config.yaml
arch: "vit"
model: "self-supervised image encoder"
dataset: "telescope images of galaxies (Galaxy Zoo DECaLS)"
train_examples: 44167
image_size: 32
crop_scale_min: 0.4
horizontal_flip: true
color_jitter: 0.4
method: "simclr"
norm: "rmsnorm"
norm_position: "pre"
hidden_act: "squared_relu"
mlp_ratio: 6
head_dim: 64
fused_qkv: true
bias: "qkv"
qk_norm: true
parallel_block: false
inner_norm: false
moe: "top_k"
num_experts: 16
moe_every: 2
expert_mlp_ratio: 1
experts_per_token: 1
shared_expert: false
patch_size: [4, 4]
conv_stem: false
layers: 16
width: 160
positions: "sincos"
pooling: "class_token"
projector_hidden: 512
projector_out: 128
projector_hidden_layers: 2
temperature: 0.3
residual_init: "scaled_by_depth"
optimizer: "adamw"
learning_rate: 0.0028
beta1: 0.85
beta2: 0.99
eps: 1e-06
max_grad_norm: 1.0
max_steps: 3200
batch_size: 128
epochs: 9.3
lr_schedule: "linear"
final_lr_fraction: 0
warmup_steps: 160
weight_decay: 0.0
Rows from block 4 of a small self-supervised image encoder, named by matrix and row number. Rows with one number belong to one neuron. Each number is 128 + 24 x the weight over its row's rms, rounded and kept within 0 to 255. All counts start at 0. Numbers have three digits each.
After each neuron's rows are labels from the 100 images, of 14976, where the neuron reaches its highest value: "top examples" is what is common among them. Only what is clearly more common there than usual is listed. The data: telescope images of galaxies (Galaxy Zoo DECaLS). In brackets: how many of the 100, against the usual share in percent.
# fc1: MLP up (model.blocks.4.mlp.fc1.weight, 960x160), inputs 0-79
# fc2: MLP down (model.blocks.4.mlp.fc2.weight, 160x960, transposed), outputs 0-79

fc1.599:112145106101091107147162135125163101110100123138096083082125119104135111101145154128087166126146112164102122149119098117138119134112125114135094092112155147092137117127145163084134115163086148117089137123079118139169132151091136127086140097
fc2.599:157102153129112123154127122119164156119076149138097131157121145128151119108114134090145150112154123157093088121111093086149124131105154166203151112121096156098092132107173120158143097163108129123155086135147179131128164126118166146126135120
top examples: edge-on disk: yes (30 vs 5.2)

fc1.584:157130103088105159149096142091156132181084117109093095159141120138087133131134127115095145164170152172092110137109111104105093130109119116107144106072099095143126078094147156148096131132146115094160143128145127132162132115129114124125099101
fc2.584:116116161130147144134134132166134129123127117163170135125132099093142137101124142128142097116090140129150127162128188110124072088138143163169180152154118105137138149148168096179159135148121119143114112150125149153127171107161190142149144136
top examples: shape: featured or disk (61 vs 30.4); shape: star or artifact (25 vs 1.3)

fc1.236:134141166131113131081082126162114130127112097126081116114122128164123110081135106139101133139125108149130134126155134138117150154174141114117115083124104139108132134128133122099137141080092087086096119129113114144143138150098131139083120088
fc2.236:132093133101131101148143140140128107144100136095150122123133146098128109132124118104108144120153141148143139102158176105159155063165113095136145136132136156154130135135171138189158120129158123122130120157130170150139135161146159120142153169
top examples: roundness: round (48 vs 20.3)

fc1.324:149160109091178147098146086085143145163115114143131077103157082130130170133130126152120112118149101143106155149138110143131094127150164114075134114147154096132117080111150129090089150128114095162148130127105149144141131119084118105144143153
fc2.324:166128151066081142107126087149083133143132115123155137125151134125151175147162110140120135151147135142156159129131121173137091153135154127112128116061107113129073135149126121120106105131137102100153125115142136112114149151156106123124140124
top examples: edge-on disk: no (91 vs 24.7); spiral arms: yes (78 vs 18.8); spiral winding: tight (52 vs 6.8)

fc1.521:172140098105153096093141145090128113134137104090097117120160130158165105116148090118095149147136083160125094080108091125107112140124157119144145098107170126117092076154085143141137104134125108145158096130111085102145086159132133155169109137
fc2.521:142138124087158148088178097074153113097123139167127164150095150101092143140141149102128097116145136142106110145150082114125134121118150149121134115088142092132150132134155150132089154113133104129114124069133179122099152100152107147123137142
top examples: shape: star or artifact (34 vs 1.3)

fc1.667:136119132138108078112127108095133107135112138076130141147112112150160117139158162151112171109112162145104146117158135105149135169160162152126115104095111090125089077107096161151114121136154138123116137133129113080144094096109089096132100132
fc2.667:146114161138118151114146156139112168138158154160149115151127090110126139192146142137086137143111112104111119154088193143134132076116139140152118163151124155084124143141127135113127121120148100118151097103180147127134141107148201126131128153
top examples: edge-on disk: no (51 vs 24.7); bulge size: moderate (29 vs 6.6)

fc1.185:124104098112135138138155118096150134111117098108108145076143121143135138127105135154150133133121090121134104130142124107136140147172124183142093126126087105135159112092164113166127169111116112136129109100098025111096122134117117148098103087
fc2.185:147128130119123149105143124089094114128092118155125171185123114121122130108150086126139109102066129132122132131169144144144130087143164129159140114165080093106114149088151092123096160110100145125170124092158124154113187121124143124146101149
top examples: roundness: cigar-shaped (33 vs 8.1); edge-on disk: yes (31 vs 5.2)

fc1.539:109137113160112108132115134126116141140168112158152121130164106150167134101158098143102138133120153162095087155140082098095146127130085096088092097112123095119133152159084135156124130133158144123134127123143128113147123099128118109101083113
fc2.539:103106123099099108109150142151152117148163110135101120175141109130153111153111108141079130114120109094110187163138122107179163100139116105150131133118122130116101142121185100141111091118152113144118112131169185149143139128152161108151164144
top examples: shape: star or artifact (34 vs 1.3)

fc1.429:106093101085109114138126137091128124145097143128115093083161139145140096087135117169099119117157162146159136143156130153140152134146133141107101083127146138110090122119132111120106158160118130089157162144090137106147149113075075115161142098
fc2.429:118147158151128152136108102183133086117110148139158124146150112102163135115166115127150158148106192084122137132108185121123089067135102147150156141110112158111116153135154125147171118166132159127126152135171134149117138131156206138145115176
top examples: edge-on disk: no (53 vs 24.7); spiral winding: tight (25 vs 6.8)

fc1.271:117123104109144101122102135124111164121127129119096139107080134170121119112107161143108179146105101138129137085142118105143144157157125142138093130103107101126155119091147111132103131086091076119107110158111061113127099118125115099094144074
fc2.271:148118121118120135142189128097105119137099135135108159145106094106120154095099111125156113103113110120104079109140145112162153098167137142132157106103117124093142155105152113140093111101089126138201106128155105164112167107117153106143118152
top examples: roundness: cigar-shaped (42 vs 8.1)

fc1.395:150177160121140122127097136162097107176152110092119096112125160180098131110131130169108120105100125156133136111112106123127129164132108132141078114126092116166111122146113098120147141097125126081126105150111093121178134150083114112121135088
fc2.395:166100117115145116123129133147118123109116094130144169118152141094151137131100132162099103119103142145159139151162157146168157116155112111152132143173082133153142134136164136167146161110161120114128104127168113119102136166175131157127159123
top examples: roundness: round (55 vs 20.3)

fc1.605:126112114148143110122140109149111099143102084116152110124134143116140094076155114157162107142100115165155097158122095130131133119123125109091121129155102135126121108098107121091142143156118155124144161164082130146107116102153142163104136085
fc2.605:121145131126104111124111120127151124148141098125143148090140163146144129149107122169117184100101118141140110107117139091129140139143086070171132187121111113132077138149139075116144091111099137122113101137122112138099091200110135114147156124
top examples: shape: star or artifact (30 vs 1.3)

fc1.112:097129129120137094097084172138157070080152133134126100087098129116082148095083103132141108122098119153114146134163120165097116168149088124116150103097161146158164152105096105149142142147140162102161136145101155136135105168116133149113150103
fc2.112:135144103121158120114098155124125115111136130110136138133101166153088127129156160117098141114136101158119142104129115092114131133141132141110092104118118126138155148128114145111075170094106100080104129107133133115138113067123127132087106110
top examples: shape: featured or disk (66 vs 30.4); edge-on disk: yes (57 vs 5.2)

fc1.243:170123137120123136107147111150150095129116159099146109115085104142158119087139146118154107144169175170097138083157135113122100132133164150127075099146132118165126108103101155139119118131078112136147114118133103125143128102104138100109141090
fc2.243:155092136076096115100134127162087132153177135134149114138164113113135154158127106103112155108132098122132171162171167179176154100156135117126112127124135124134131152150129138121131131126192148132126133109152165101145123154166135150142172156
top examples: shape: featured or disk (81 vs 30.4); edge-on disk: no (76 vs 24.7); bulge size: moderate (49 vs 6.6)

fc1.207:124114152077101105119152108148141139145099142088147135109115151124096100093103148156123128103108111155104099149115096129119162156129142128161146097124127136117105126124131146157144166110118125097145151116151116103094087154073103095107091079
fc2.207:119127157166127148159123139149141151122159146142141115123172079118168105125126154146120137137116157096094110117099186133152134108127121149162151165099125177127117117112146093157154120182140104163164168169147123142096111147143182166170114150
top examples: edge-on disk: no (50 vs 24.7)

fc1.220:105106106141113151094130104141164110144148093106135138156155124119117142084142128100138130146173143147153165136086081138120099129150167141127106126158113150162102082101123125087139168110119111162104111156124150083125082092131146099112119093
fc2.220:089135132128115176090115148151106175103119126139112135100156131154106158133125138146074159158118085102122159157129162161105123093139115137182107113160109139124112134160119083146139133137161105146128098080138121142154129107116121119142147149
top examples: edge-on disk: no (53 vs 24.7); spiral arms: yes (39 vs 18.8); bulge size: moderate (28 vs 6.6)

fc1.765:129166125148155137096131095147141134103158173143132181128175145153077143117172136114147134124135123147150128088111123125100122102130114177148104131123117093104114133117154160110092164119106143129099102101124099159104136082118140130115122120
fc2.765:130138135102129147137164128178104162178123134092133128100129147141146144116123080146154132170128125129149149104142166130103090100157133109142141128104098111161093094165100126151184113138134148105128133153106088106114140136123109131106123122
top examples: roundness: cigar-shaped (36 vs 8.1); edge-on disk: yes (31 vs 5.2)

fc1.228:156115109129132146156106085089108135093151103134166140161161150158098149144120119165146163090161143167109101148126097146099102172147091163139091083144118098137138136117103130084133147118142092145103098155136147108114099166129137126131159120
fc2.228:126138082154128131122151080150085134152150136142159173141144136141155109150140107094103135161137145143135104125167121157152128103101141131132109123113165107145120117172139111193177137117133124105146121123144097127115110138152141110128106152
top examples: edge-on disk: yes (33 vs 5.2); roundness: cigar-shaped (25 vs 8.1)

fc1.743:136075132087137122096102124086102111152100116086136145117091117116085111121144074135131180124108136118142094158139080122148135133130144119128117087111150110126111140149095102171103114124112189154157143127163118119118112156102081123118118136
fc2.743:121124148139141112169130142121130127152093127134078112111092129168136113109088134097125157129099095095107071100125146088131127090155118125129106123105143127100154124100165066152137123102114087096144104124122128087112084131104119100143126141
top examples: shape: featured or disk (63 vs 30.4); edge-on disk: no (62 vs 24.7); spiral arms: yes (47 vs 18.8)

fc1.141:155152154141084081114116139110112100165160127136124114151127095148099107091118109089096111113139119137124146133138111111111100135134134157080123117135153124119115085143156141160117185090160141134169092143106148107110152133107088139144168113
fc2.141:114125100136153118157084115098103122131137133129124123110171139153133140175135114133113131092107094131119128133126132152090096107147151109121095148097114125127166136128147162123174100081139160117110118105135113106107159149186078101106123110
top examples: shape: star or artifact (35 vs 1.3)

fc1.363:135114097082147134110154112092161100098127095115091112137137105152147131114123135125088166117118109144144115118107131090111123105109116164117127149088141152105161082127105158091090137136124159133125144101154091085174146154120129146116130124
fc2.363:195149131145146095163069136079108115133133147134173128131150094136138106123142132172113145160131123127126147107109119157133119158175126090183136133102138159097155121177182145167175140140102110162156156114128150143143119111123092145164126128
top examples: roundness: cigar-shaped (38 vs 8.1); edge-on disk: yes (32 vs 5.2)

fc1.142:122157119155146124111112120131165153128091128128100112121099132124068129120142134099148148112113113118104131118075107146106121155162140142126121091088131125159140144125139113115123123099117112137128160118098061106098126138076125089122080093
fc2.142:084131145133155144133169154159117173152127114109119123115104117151167162133137169128138118156119114137132099101142162093117084089141122167150131113112117153124137092113122106117147128126098103085124115152147088103114106129090162154116117115
top examples: roundness: cigar-shaped (51 vs 8.1); edge-on disk: yes (28 vs 5.2)

fc1.275:149098131112108137158147093154160135115135112097106134140101079105095170139137171106108133163148083151114101155155107165143126121140130131136150146140131152102103092161123119090143138136093155127135119122090074096116160150109114109114109090
fc2.275:080145164113101115115121133140141099170126117158105130161134133112120144121103109063112133105113175132135100111161126071125103096162133098105121118134102114112157137118181111118121107133098142077123128091127151158090107114109115141123140144
top examples: roundness: cigar-shaped (26 vs 8.1); edge-on disk: yes (25 vs 5.2)

fc1.535:137094124114155122103099162092154099118127079156137142086110139104092118142106132120094165137120102131160083161115144126137138120152121163091092122119101152140100098149156144129158161159154140132133153147088145104127113157080111161122130146
fc2.535:171149131094113104142166084128125131103115129130149112145137166117173136171173106149178118121158133172073143119125139132139104139114142133168108106089148122133089154110137155129115145101141104143147158143151146154137144119118130124110129106
top examples: shape: featured or disk (64 vs 30.4); edge-on disk: yes (36 vs 5.2)

fc1.473:082143105129149102116150167102101098116134144104092128113142162143133149108113150114132151116104146167125139152162132110137123121101085111118095157156154134100159125126081113089124109138080134107114145105135134118119119119100087164127117105
fc2.473:125120126180134121142144084139113151166120147143160166123117150120099132097172070119124114155139132159119130128100178129157119090130152143071092153115111090125133147126139149134130122126111152102151132135144110115158146108117075107130142147
top examples: roundness: cigar-shaped (34 vs 8.1); edge-on disk: yes (29 vs 5.2)

fc1.405:147096164149128151094139168126123132142124122126096116091126140161125150088126121131103162142159147122081135156106101102140143125104170161085119093109119091162100110166088147119104121131129119096158173163132109132156079095118128125103097126
fc2.405:134163111106119110117149126132148137176098113155092130159134132088143081131147112143111137090146141165087140148160116123129161162124180133156129101072156107100084135149141070108102137142137121095128115100130134125147117084161103130137146103
top examples: shape: featured or disk (96 vs 30.4); edge-on disk: no (89 vs 24.7); spiral arms: yes (74 vs 18.8)

fc1.692:130117109119157094157124120145153124137087100106080151134087131165154110108089163139122188106109129110120104099110130114128164159161123163134090106118166100132115136117116097157091151099098092138138105139140112116108101127096135107127131103
fc2.692:116128125168145132163168148135128127107111140093085143138093070137127126109141116106173127138106132093128085103127176111152127066199126131138163129130142108086154158098136135139149118130112142141176138119155119158090143115114187133119096177
top examples: roundness: cigar-shaped (34 vs 8.1); edge-on disk: yes (33 vs 5.2)

fc1.671:114145129115153080124141107144139116124087138148115135137134164150153105122092136106132138107143095162135110113156133115135122142097129166112109142112149154135154092124092123174153161097092109147159107144083091066088101136116079119115102113
fc2.671:096141146152130185111159148128106187121120144149086125147122116149122155145153131115147120137108118104098126099134111102127099123094160151137134116128119119115100109122115098107098098134109104125158096150170122132147166107092149129126108146
top examples: shape: star or artifact (27 vs 1.3)

fc1.171:081131174100118117136162145122169101136167098093101160124147075143112151139118181111131115115147097145168099165106136172145090112095091122108119158157111149127100095128114139120098160153085094142168103106094130118117117098075101115138137154
fc2.171:090161150108147130099103164123120134162107119151089105155153164127102145170123130099082117151128095164139143098137178101176148124130131142129122076109116119086142140136173127130108092111129108104101128143118161114144109101095132112111138095
top examples: edge-on disk: yes (33 vs 5.2)

fc1.571:087156101087096127129149121115157089151092166132124148131109118106156129104096103166120140154140104145100161096168117099135089155096110139139122098127145153153107150126122149138152153149095173109120115162160095120144108112151133131094117093
fc2.571:089130105130150147129091154128137160134141125159122141111113145131104116127112140113121117109094153106103113117130136115116137084114103101149113188137119158159176118124158082161153173141094114107136140146125106148118092155137147118103160174
top examples: edge-on disk: no (56 vs 24.7); bar: no (32 vs 12.9)

fc1.694:110144155143147143137099151171143119139116110102082133138089108148159093095145119173133164106109147110094076111115149114083117133119119143146131100149132134082092114075116069134113119138109090130137130165145101137128129130111117145158109103
fc2.694:123141147157115121125137129163112148134118110056124137119097105155089163105129117114133151135108130123144098073122166092140106072196078151159135126138138111117126127099129140125158140094094128079131143156129076142108102144106146145110113134
top examples: shape: featured or disk (75 vs 30.4); edge-on disk: no (67 vs 24.7); bulge size: moderate (36 vs 6.6)

fc1.172:101142098108164122136102159079133129161164147152086100105153109107103096115108154122156118104170138114094146110171140153133162123138151133109159145115090139145106150100133125133138143113156165164153150117142136082108133142083116153096124110
fc2.172:140108117143126121093119120150160083132134116175154139137149149109142119125114120123085095104102126100114146134101149132158167090133141108152148134100145101135118131143177130116128067164137125130108111120128149111137125151175139119151112160
top examples: shape: star or artifact (28 vs 1.3)

fc1.748:121138100076137080157160154143130098114132141109144145133096094136101096104125131135102094108140142141129113138140094104119131117140110122112094108116153156103098087151134097132132149124138095078104143143124116109125153105083153151120146082
fc2.748:137127137085139150054120138150138146141136146139159153131122117090137111162152144174153137132123101103132136134139155144130097143097099162159116154152084163126130103131123134145135110153105159116097147125110105116121129131124163115093096106
top examples: roundness: round (46 vs 20.3)

fc1.159:116099168101148139167142139155099158166090143133112095122160157165135097129093137132090100113148152135090152147149148130133119153099114147090091109153101105152125124132091165161163157163145148098100141156114101125163129102115113136166090120
fc2.159:111157136114115146113082103192133127151088140117085183160090137143137148139127162127150160166140144099086091106129158095157106097157118177095179099075131103130095162143151123100157075116147149124120069110132144097132116087104137071152100173
top examples: shape: star or artifact (29 vs 1.3)

fc1.285:142121099077123126095105124119127155164119133106118104103099159123130125098096084162165126141139137108137125105136079163091122157140139098131102104081162134132148116130124145147126131084119096108154156118138113102121146128130129114130149151
fc2.285:100098135099172142114131147153123122112137134152133122129147116088150110140118171146133124147107123108144126160172177135113113102095155169153138189155135117117127104137114120172120115104145090147127088138142135114118143131151179157119132147
top examples: edge-on disk: yes (35 vs 5.2); roundness: cigar-shaped (28 vs 8.1)

fc1.121:173175140097144100159131159132119126095086156104163127123107173090137157138111150095155144151087147151113126130120123145127147149132126132126129123163120110163108113105095091145115165165158109139099096108151163091103120119090108133133153114
fc2.121:126125135135077150133106140122133104103128089109155139157128142089101124134117109164141134089066099135098157128090105161085115154140142103146093134097121082172134169132106151129096134133090102130194130115132128112152116103141141107128100112
top examples: roundness: round (46 vs 20.3)

fc1.465:100115130126153130102086152108120177118151133117109159125128137168126136143142160138094154142126074123111131143173128175114140153107167164137113126132130104162133134128112081147111130119126077124092110144126113110149134110099118107097160080
fc2.465:148118122111132125120175125114093124176120152104109174159092119124167091099129093104118126139148087145107107117143162147161131095184155124123122094082145086078113131125159116119127118106115107126162093101167151134157170112108122111108131153
top examples: roundness: cigar-shaped (36 vs 8.1); edge-on disk: yes (27 vs 5.2)

fc1.305:111123122089127128166128167085166119167133112129140144112094125134139088098137135129142167151120155141095122105119143103128094150111157103124111135151094137114101101107097116161083136119118132136135140152137146086135090118124087154141140145
fc2.305:112149117137150128152162126156180116067092142132147110143124108116108146106145160127133116075135152120125138080088099102091141174143107174106130149078142127123139116129115134143078115146116117130151163138127092130126123117103099133135100075
top examples: shape: star or artifact (29 vs 1.3)

fc1.728:134115154154136085132166147121138092131085105120136102134095103118102087141092162133097137153125162149154134107087095098153096145123113153088114141108123097156097136145098152135120125137119137100111120107115091099139090137121101145094109130
fc2.728:122113135098132147124147109112082113126153087168143134153141164096161163168120120127116133105127105134141139131157151120130121140111093087169104113100110141119110120158137118116144112176124115090130111106156141183096099139110145130088153095
top examples: roundness: cigar-shaped (26 vs 8.1)

fc1.725:129110124128114106145114123149127095098148166083092159139152139164103099159163160131114105153143163133104159126114134153164152144121162162135130094123147146156149136101135139113128135137163111124090128091156102139129146092092093092099092137
fc2.725:161089142105130149163170130138097167141088164119128098111162148130168148126153119097151135146147124108153103099104127119143119132181157086164120143102139095127108143132129097154153146100119142143169140092145133109094103172134157097147166107
top examples: roundness: cigar-shaped (44 vs 8.1); edge-on disk: yes (34 vs 5.2)

fc1.577:102096167164119121095120089146121118111128111101176121126128126155120170104100125107137155151131152121177144154092102121129067139112104109125091141122083164106073124095151138075137150168103148122126111115121106100130162129138108136166108141
fc2.577:104168133148167156158159139126138117133123129139054117132128091153160157136126147100150113106112082088087112108100134100124106117118168133102120119120150082081150131129134106102132114142129126170128137138113147097114115108130153102136111153
top examples: shape: featured or disk (66 vs 30.4); edge-on disk: yes (36 vs 5.2)

fc1.56:130124112148151082104104164128161131141099151089102162145097122143120109094138119102103092127114109132097100148128113091105105175129139093160103124111102094110152108112137111149151115088161091138105135126121099092107105146118071148138128152
fc2.56:113115152086132141131109153152135154097109104159133103115089138152156123132155105139106108106143129112096109123171135139100150144113165119125122149147073145151118101100095116168152130083143137109133123131109123135131168147141153133063144110
top examples: roundness: cigar-shaped (41 vs 8.1); edge-on disk: yes (30 vs 5.2)

fc1.66:110145127117136123090102097106152122095146113134103097151094137167124101152149119094109140102167084120116128122116141122072163126149100126095120133161148103110168123140101154135168183133130131114146142149091080123137125120154097114123122101
fc2.66:160152127108097110148116185122140092150157140130101159140127143144173113178132102165145135100117141145142138154144109141108126164126127097103129156169082163140121172145111091138155093151139191133159112146137090114147100107115146098148078108
top examples: shape: star or artifact (28 vs 1.3); edge-on disk: yes (28 vs 5.2)

fc1.189:118150122117142135166153161160130102114124091112148123117106095097148126145164134154167134102135110118115150125156142155112099152167126100082108131090117149164161105127142165112098137153165135116146097138093103157168159157108100101131110161
fc2.189:122099172148149100143119127100150122109126138102096100137105138120124152101085159121129122110160141130142115158140178105100126156094114120144113125094156140136147124144155119178134155119152100088116143164152148104150113145098079132079172086
top examples: edge-on disk: yes (28 vs 5.2)

fc1.291:154100136104160108119159097147130113133095175116102150080130096154121083119149173091106175117105116105116117115159097106095095145133144102115112093130106137161150141109154108156119102086125138086147134127139106146150133087144123083160127099
fc2.291:151089145122116161143164167135089134131127140138116149150114107118156112121126123091143152157143108159134149105153151138165086103166136119128144129096113115114116117135166125139151124130102084084158079134156133141111149146121183128104122144
top examples: edge-on disk: yes (41 vs 5.2); roundness: cigar-shaped (38 vs 8.1)

fc1.14:103103100097105122149158137106174094117145150090105142094132107105131100097087108142095166132127157131087161112111083100086104137132156126142128115134106098153102121139141130129139167105103092152098123147127148140154102152140124100119151112
fc2.14:118137105148137177137152134158148162122116159130137113097141092125118112139130125114148101128141166072089098129097170075157116089167062127156134142110160166126114156134141159134144109146123144134172141140186136111082108149137155137173108175
top examples: edge-on disk: no (52 vs 24.7); spiral arms: yes (43 vs 18.8)

fc1.685:124181119129115106123131128128148118108075089082137092118157108133098122154120119158157100087145103121117141149116108137098160172112154147082134111101123090117105134103096155138103125112138118156134158149129160099157145110155119120103105141
fc2.685:124109142070151170139152138097158137098145123167168172126123100109143150139128148161095123180128165081125149130123122129127125131131119111120144185147112106149117097130107122156128168146129130120163110083120150108117166159141153144150112109
top examples: edge-on disk: yes (37 vs 5.2)

fc1.702:132108153157089085161148089089128149123089142143123141165094158165084108121165120095146134132128104137131140099133092164099130123140099106149130092137133160116104092105093142108089131133138109159106097110099079112109135114157100087127114121
fc2.702:132157117117136147105100167140095141165138117131110088144137134119163126175074150122128145158144141089109123152122104101145078116104120077113094128118152173117165122111149145169154080112110125105105128104140154107110132167177118153108153098
top examples: edge-on disk: yes (30 vs 5.2); shape: star or artifact (28 vs 1.3)

fc1.194:127163114111105142067099130096117151125166119092122133073106116137117133087114135166133180119161093161136113132171129128142150142158142141147093086151106131169142119144109124133133181097089088113098145157104103119154082106127121113105153074
fc2.194:157126138111115135123147100172110108168122101137160134124135153118161106144118091131127114138123158137123144119130176140145121090149080104166133144124088154125081156107140100158162099150133143132158127135157118117078135161158140144149091139
top examples: roundness: round (50 vs 20.3)

fc1.31:149119118135132116129102148159174125122126155105158098118142108176139103148127130136141112140156123141091100076090145096072124180086123163160098111114095115084107142138100138129106157100113099109127100149148109108142105110142102122125144105
fc2.31:135102154143136123150102162119152135086097112155153136114110128114134148111137114138143168129135143147146101128132117085143144141143102176158146093168104144144154132082136135142090159126089130111104128095117104168138138096109083171193095120
top examples: edge-on disk: no (54 vs 24.7); spiral arms: yes (46 vs 18.8); bulge size: small (32 vs 7.2)

fc1.25:115206164133169139140079168123124129115141088115083132110136148152097150142128163150123154098119108116117104135148151115131102131119131104148125169167109111125134120113090094156089146105135150113107114147124138117146107105123137126095110153
fc2.25:142145130139149104172113130137150096136126134095175119124128150127097132109130103124145123130128169138150119111115153098122118129163092111118121160114135140171160134130130172142155138139120172109092186136095102128090095137145118159118101118
top examples: shape: star or artifact (36 vs 1.3)

fc1.11:147172159137113095156088154161148098098152143098112132134119135105077147113100110117133165146101144141117109085146122118090148169123146155131094128103145088139152088092068149133134099126109155131118138115099114112110132143096101127125087130
fc2.11:109136131124157129119169124119102148123104165123144121109155106118125146141102138133142084099130135104141098122092118141134160153121122164147131142138149140131147092143125174131102154088138107109157096127126114083135124129093151127125102127
top examples: shape: star or artifact (50 vs 1.3)

fc1.385:134099091141133147113118145100105105155081128118097120127101137148131144154135122120139153113116144131144118098159077109116133159162100104155130110094155096156088115155099147142112144160144092094129158142133156123108156097098119118142105086
fc2.385:114115094150153077103114100102175104076153135145176171102141128097135156142102132109146104095130106095106125159143159093145170099132123103107129155155099137113144122151127089120110152108133162137113138144132117151126114120147158149132123143
top examples: roundness: round (43 vs 20.3)

fc1.92:139124151145127099081126158154146078147108147153137134123140109138113130145170107145086124092177094141086104156157097094124085131161133117152122098113162132102112089151127165100152104111108145088107121085156115143145112078085117146168100089
fc2.92:157172148130107108097085155136126149105143149127165130159103110131144158128163180171136166104084143116132177111158145122142109100101152156161145121169138120124110105103153106150136183125105100133158162165178141163103137154140131152159155135
top examples: edge-on disk: no (54 vs 24.7); bar: no (32 vs 12.9)

fc1.466:111149135117147104156069162104110119124153109100085109132145143149117161105117135121105164117099139110132104141161094170109153150135116117116077131131103144160160113121126098177112167114142120142120127152103083078118123151158080115114126130
fc2.466:150119118102119124111150138105143118128069137158093178172148140091115141119115127113150112100132096174113109136123141124170160110122161132154128117127072129103168154113190141126108132118086145172152113080143111120114172104152132156123124127
top examples: shape: star or artifact (34 vs 1.3)

fc1.244:134130106102151123117116136165120103158159163110134108144123114162129086121151142105154141133155121143138100107136154126093115156104087102077114124140125124106120083152079163082148129086120137092137130161098157148149130152142103126090101086
fc2.244:112134133112143104117135132123115144156075130121082147137101160124126134095183127098152135129120120115136107135139158163139104123145152181153155153084159164115148156129144129142114104145138118142141129146153125119130127128192172086149118156
top examples: roundness: round (50 vs 20.3)

fc1.435:118157145125134126147166143121092122118127148138166150109144150161136168113096168157136150130166095113151111128160120155152097134134100124126117080135124127092102079139140160111117113143085155087151094154148104091095142153114119131094155115
fc2.435:160137157133122134154129129135115095091117134125136150139131096078096129099156102157141151113126154121168144131129167112140148061128109156097150126133130151110108188136138130181160166110138135093141150147167108164079109147121127121143149124
top examples: edge-on disk: no (74 vs 24.7); spiral arms: yes (65 vs 18.8); bulge size: small (47 vs 7.2)

fc1.523:171135116124112143124145111098126082126140149091129112132132164173120088115092161117104149156132162121151172147107106171100128117096159119153119086096145097108134147096114108101132146109154089139111130157107082108129145161153126145111143095
fc2.523:102173117183115164140097149089134145143161133144135141145094115121143111098177135113115100090133114115140134134105164125141129120122117153198124163152136132110140105100145152137115134147131106127137131162158152167135105132120153111105129160
top examples: roundness: cigar-shaped (28 vs 8.1)

fc1.150:110110123087159127125129133111105160132093128084118139120121103145101144153155159148115097082089102152093134143134090085141154164098108101126155147093104143093140127130105158102120137147128118144155127159110134155142077128115109087116145118
fc2.150:154179101135159086142083136144095095146124133076118137110156119117094136111126071127130143122131135135139099139144115128112076095152134120144141155146149126100130116145138136115159151101140163082079150105107090069111136158102110155097130093
top examples: roundness: round (45 vs 20.3)

fc1.89:166162140132111151102123128154136130152156165123107150162111112112155115139151132135158112125114166138105093103158105103104157161152121130133164077078107119138140098148104141132134103098114099114107102160086099136111140125140102126100142092
fc2.89:138132114090123128134122138197105156159129114133125176120119128119145124127170113085137160156140115134139113106151196117161133096160144147182157150110115100091147160098147137162150120115117105126113093121145130122124146130148188125094146161
top examples: roundness: round (58 vs 20.3)

fc1.586:127114136095126165122090137115101130089132118089143161132115161150150112116155147139126099137108132115153147152096076173127099143154113147135090151148103084125083128138112103100127169131096159115139113102090155142153101133075090160116097101
fc2.586:156176107154092125096146110152123111145123102123151150098112149147062189154145099133147137126129139142157131098116181096142098095172088132140144100117090155138089166098111143142145144126145111097126154146157100123120097119143098136125095103
top examples: roundness: round (42 vs 20.3)

fc1.290:164163142125121108114114144139142145159134148110134130095107151176127120127099100139114179097111134171126117141135105139156124148131108118119096134138131136154125116112106088112145131126144139091161128132105073136182101139112092099144115057
fc2.290:167127122117125114099136103157120139151141120114172140124138130102119145174134130122125110153120120134147138133137168161163142099168090126147095115149070141153155118138151154130136168091126116112146144111165102091081138147166119172119123154
top examples: roundness: round (49 vs 20.3)

fc1.595:134107101107156086103099091162093085153093138127141136119117099148147130096135109167093159152108117152153145129151083148151100149087088154138123127138093143123116130115096130113143159104089143129109141110098141107106092106147125094165121109
fc2.595:108132139129127136146160153119124142142131096125136134096096143115109103160157137118126162151116113145099098143149160129151128095152074122147114157161093181115110128094160113184167130114115120150133128153168094132097110163090163129155093108
top examples: edge-on disk: no (54 vs 24.7); spiral arms: yes (42 vs 18.8)

fc1.678:156123156098163093129103104088135159118166103092094166137124107127118164161149116105110121120129174092124154137138105123141148174158118124080101153095093165112142128139119147169148109172082129110167115133138121134131141143136140115111141098
fc2.678:094143121117125123107112082139167149145148086135139076127156156127156100162117164120140111108137129129105173151132181142104094078139135148122076154092105144168085162152156122110089135139139118116129151147136171077151128141118147118130117137
top examples: spiral arms: yes (41 vs 18.8)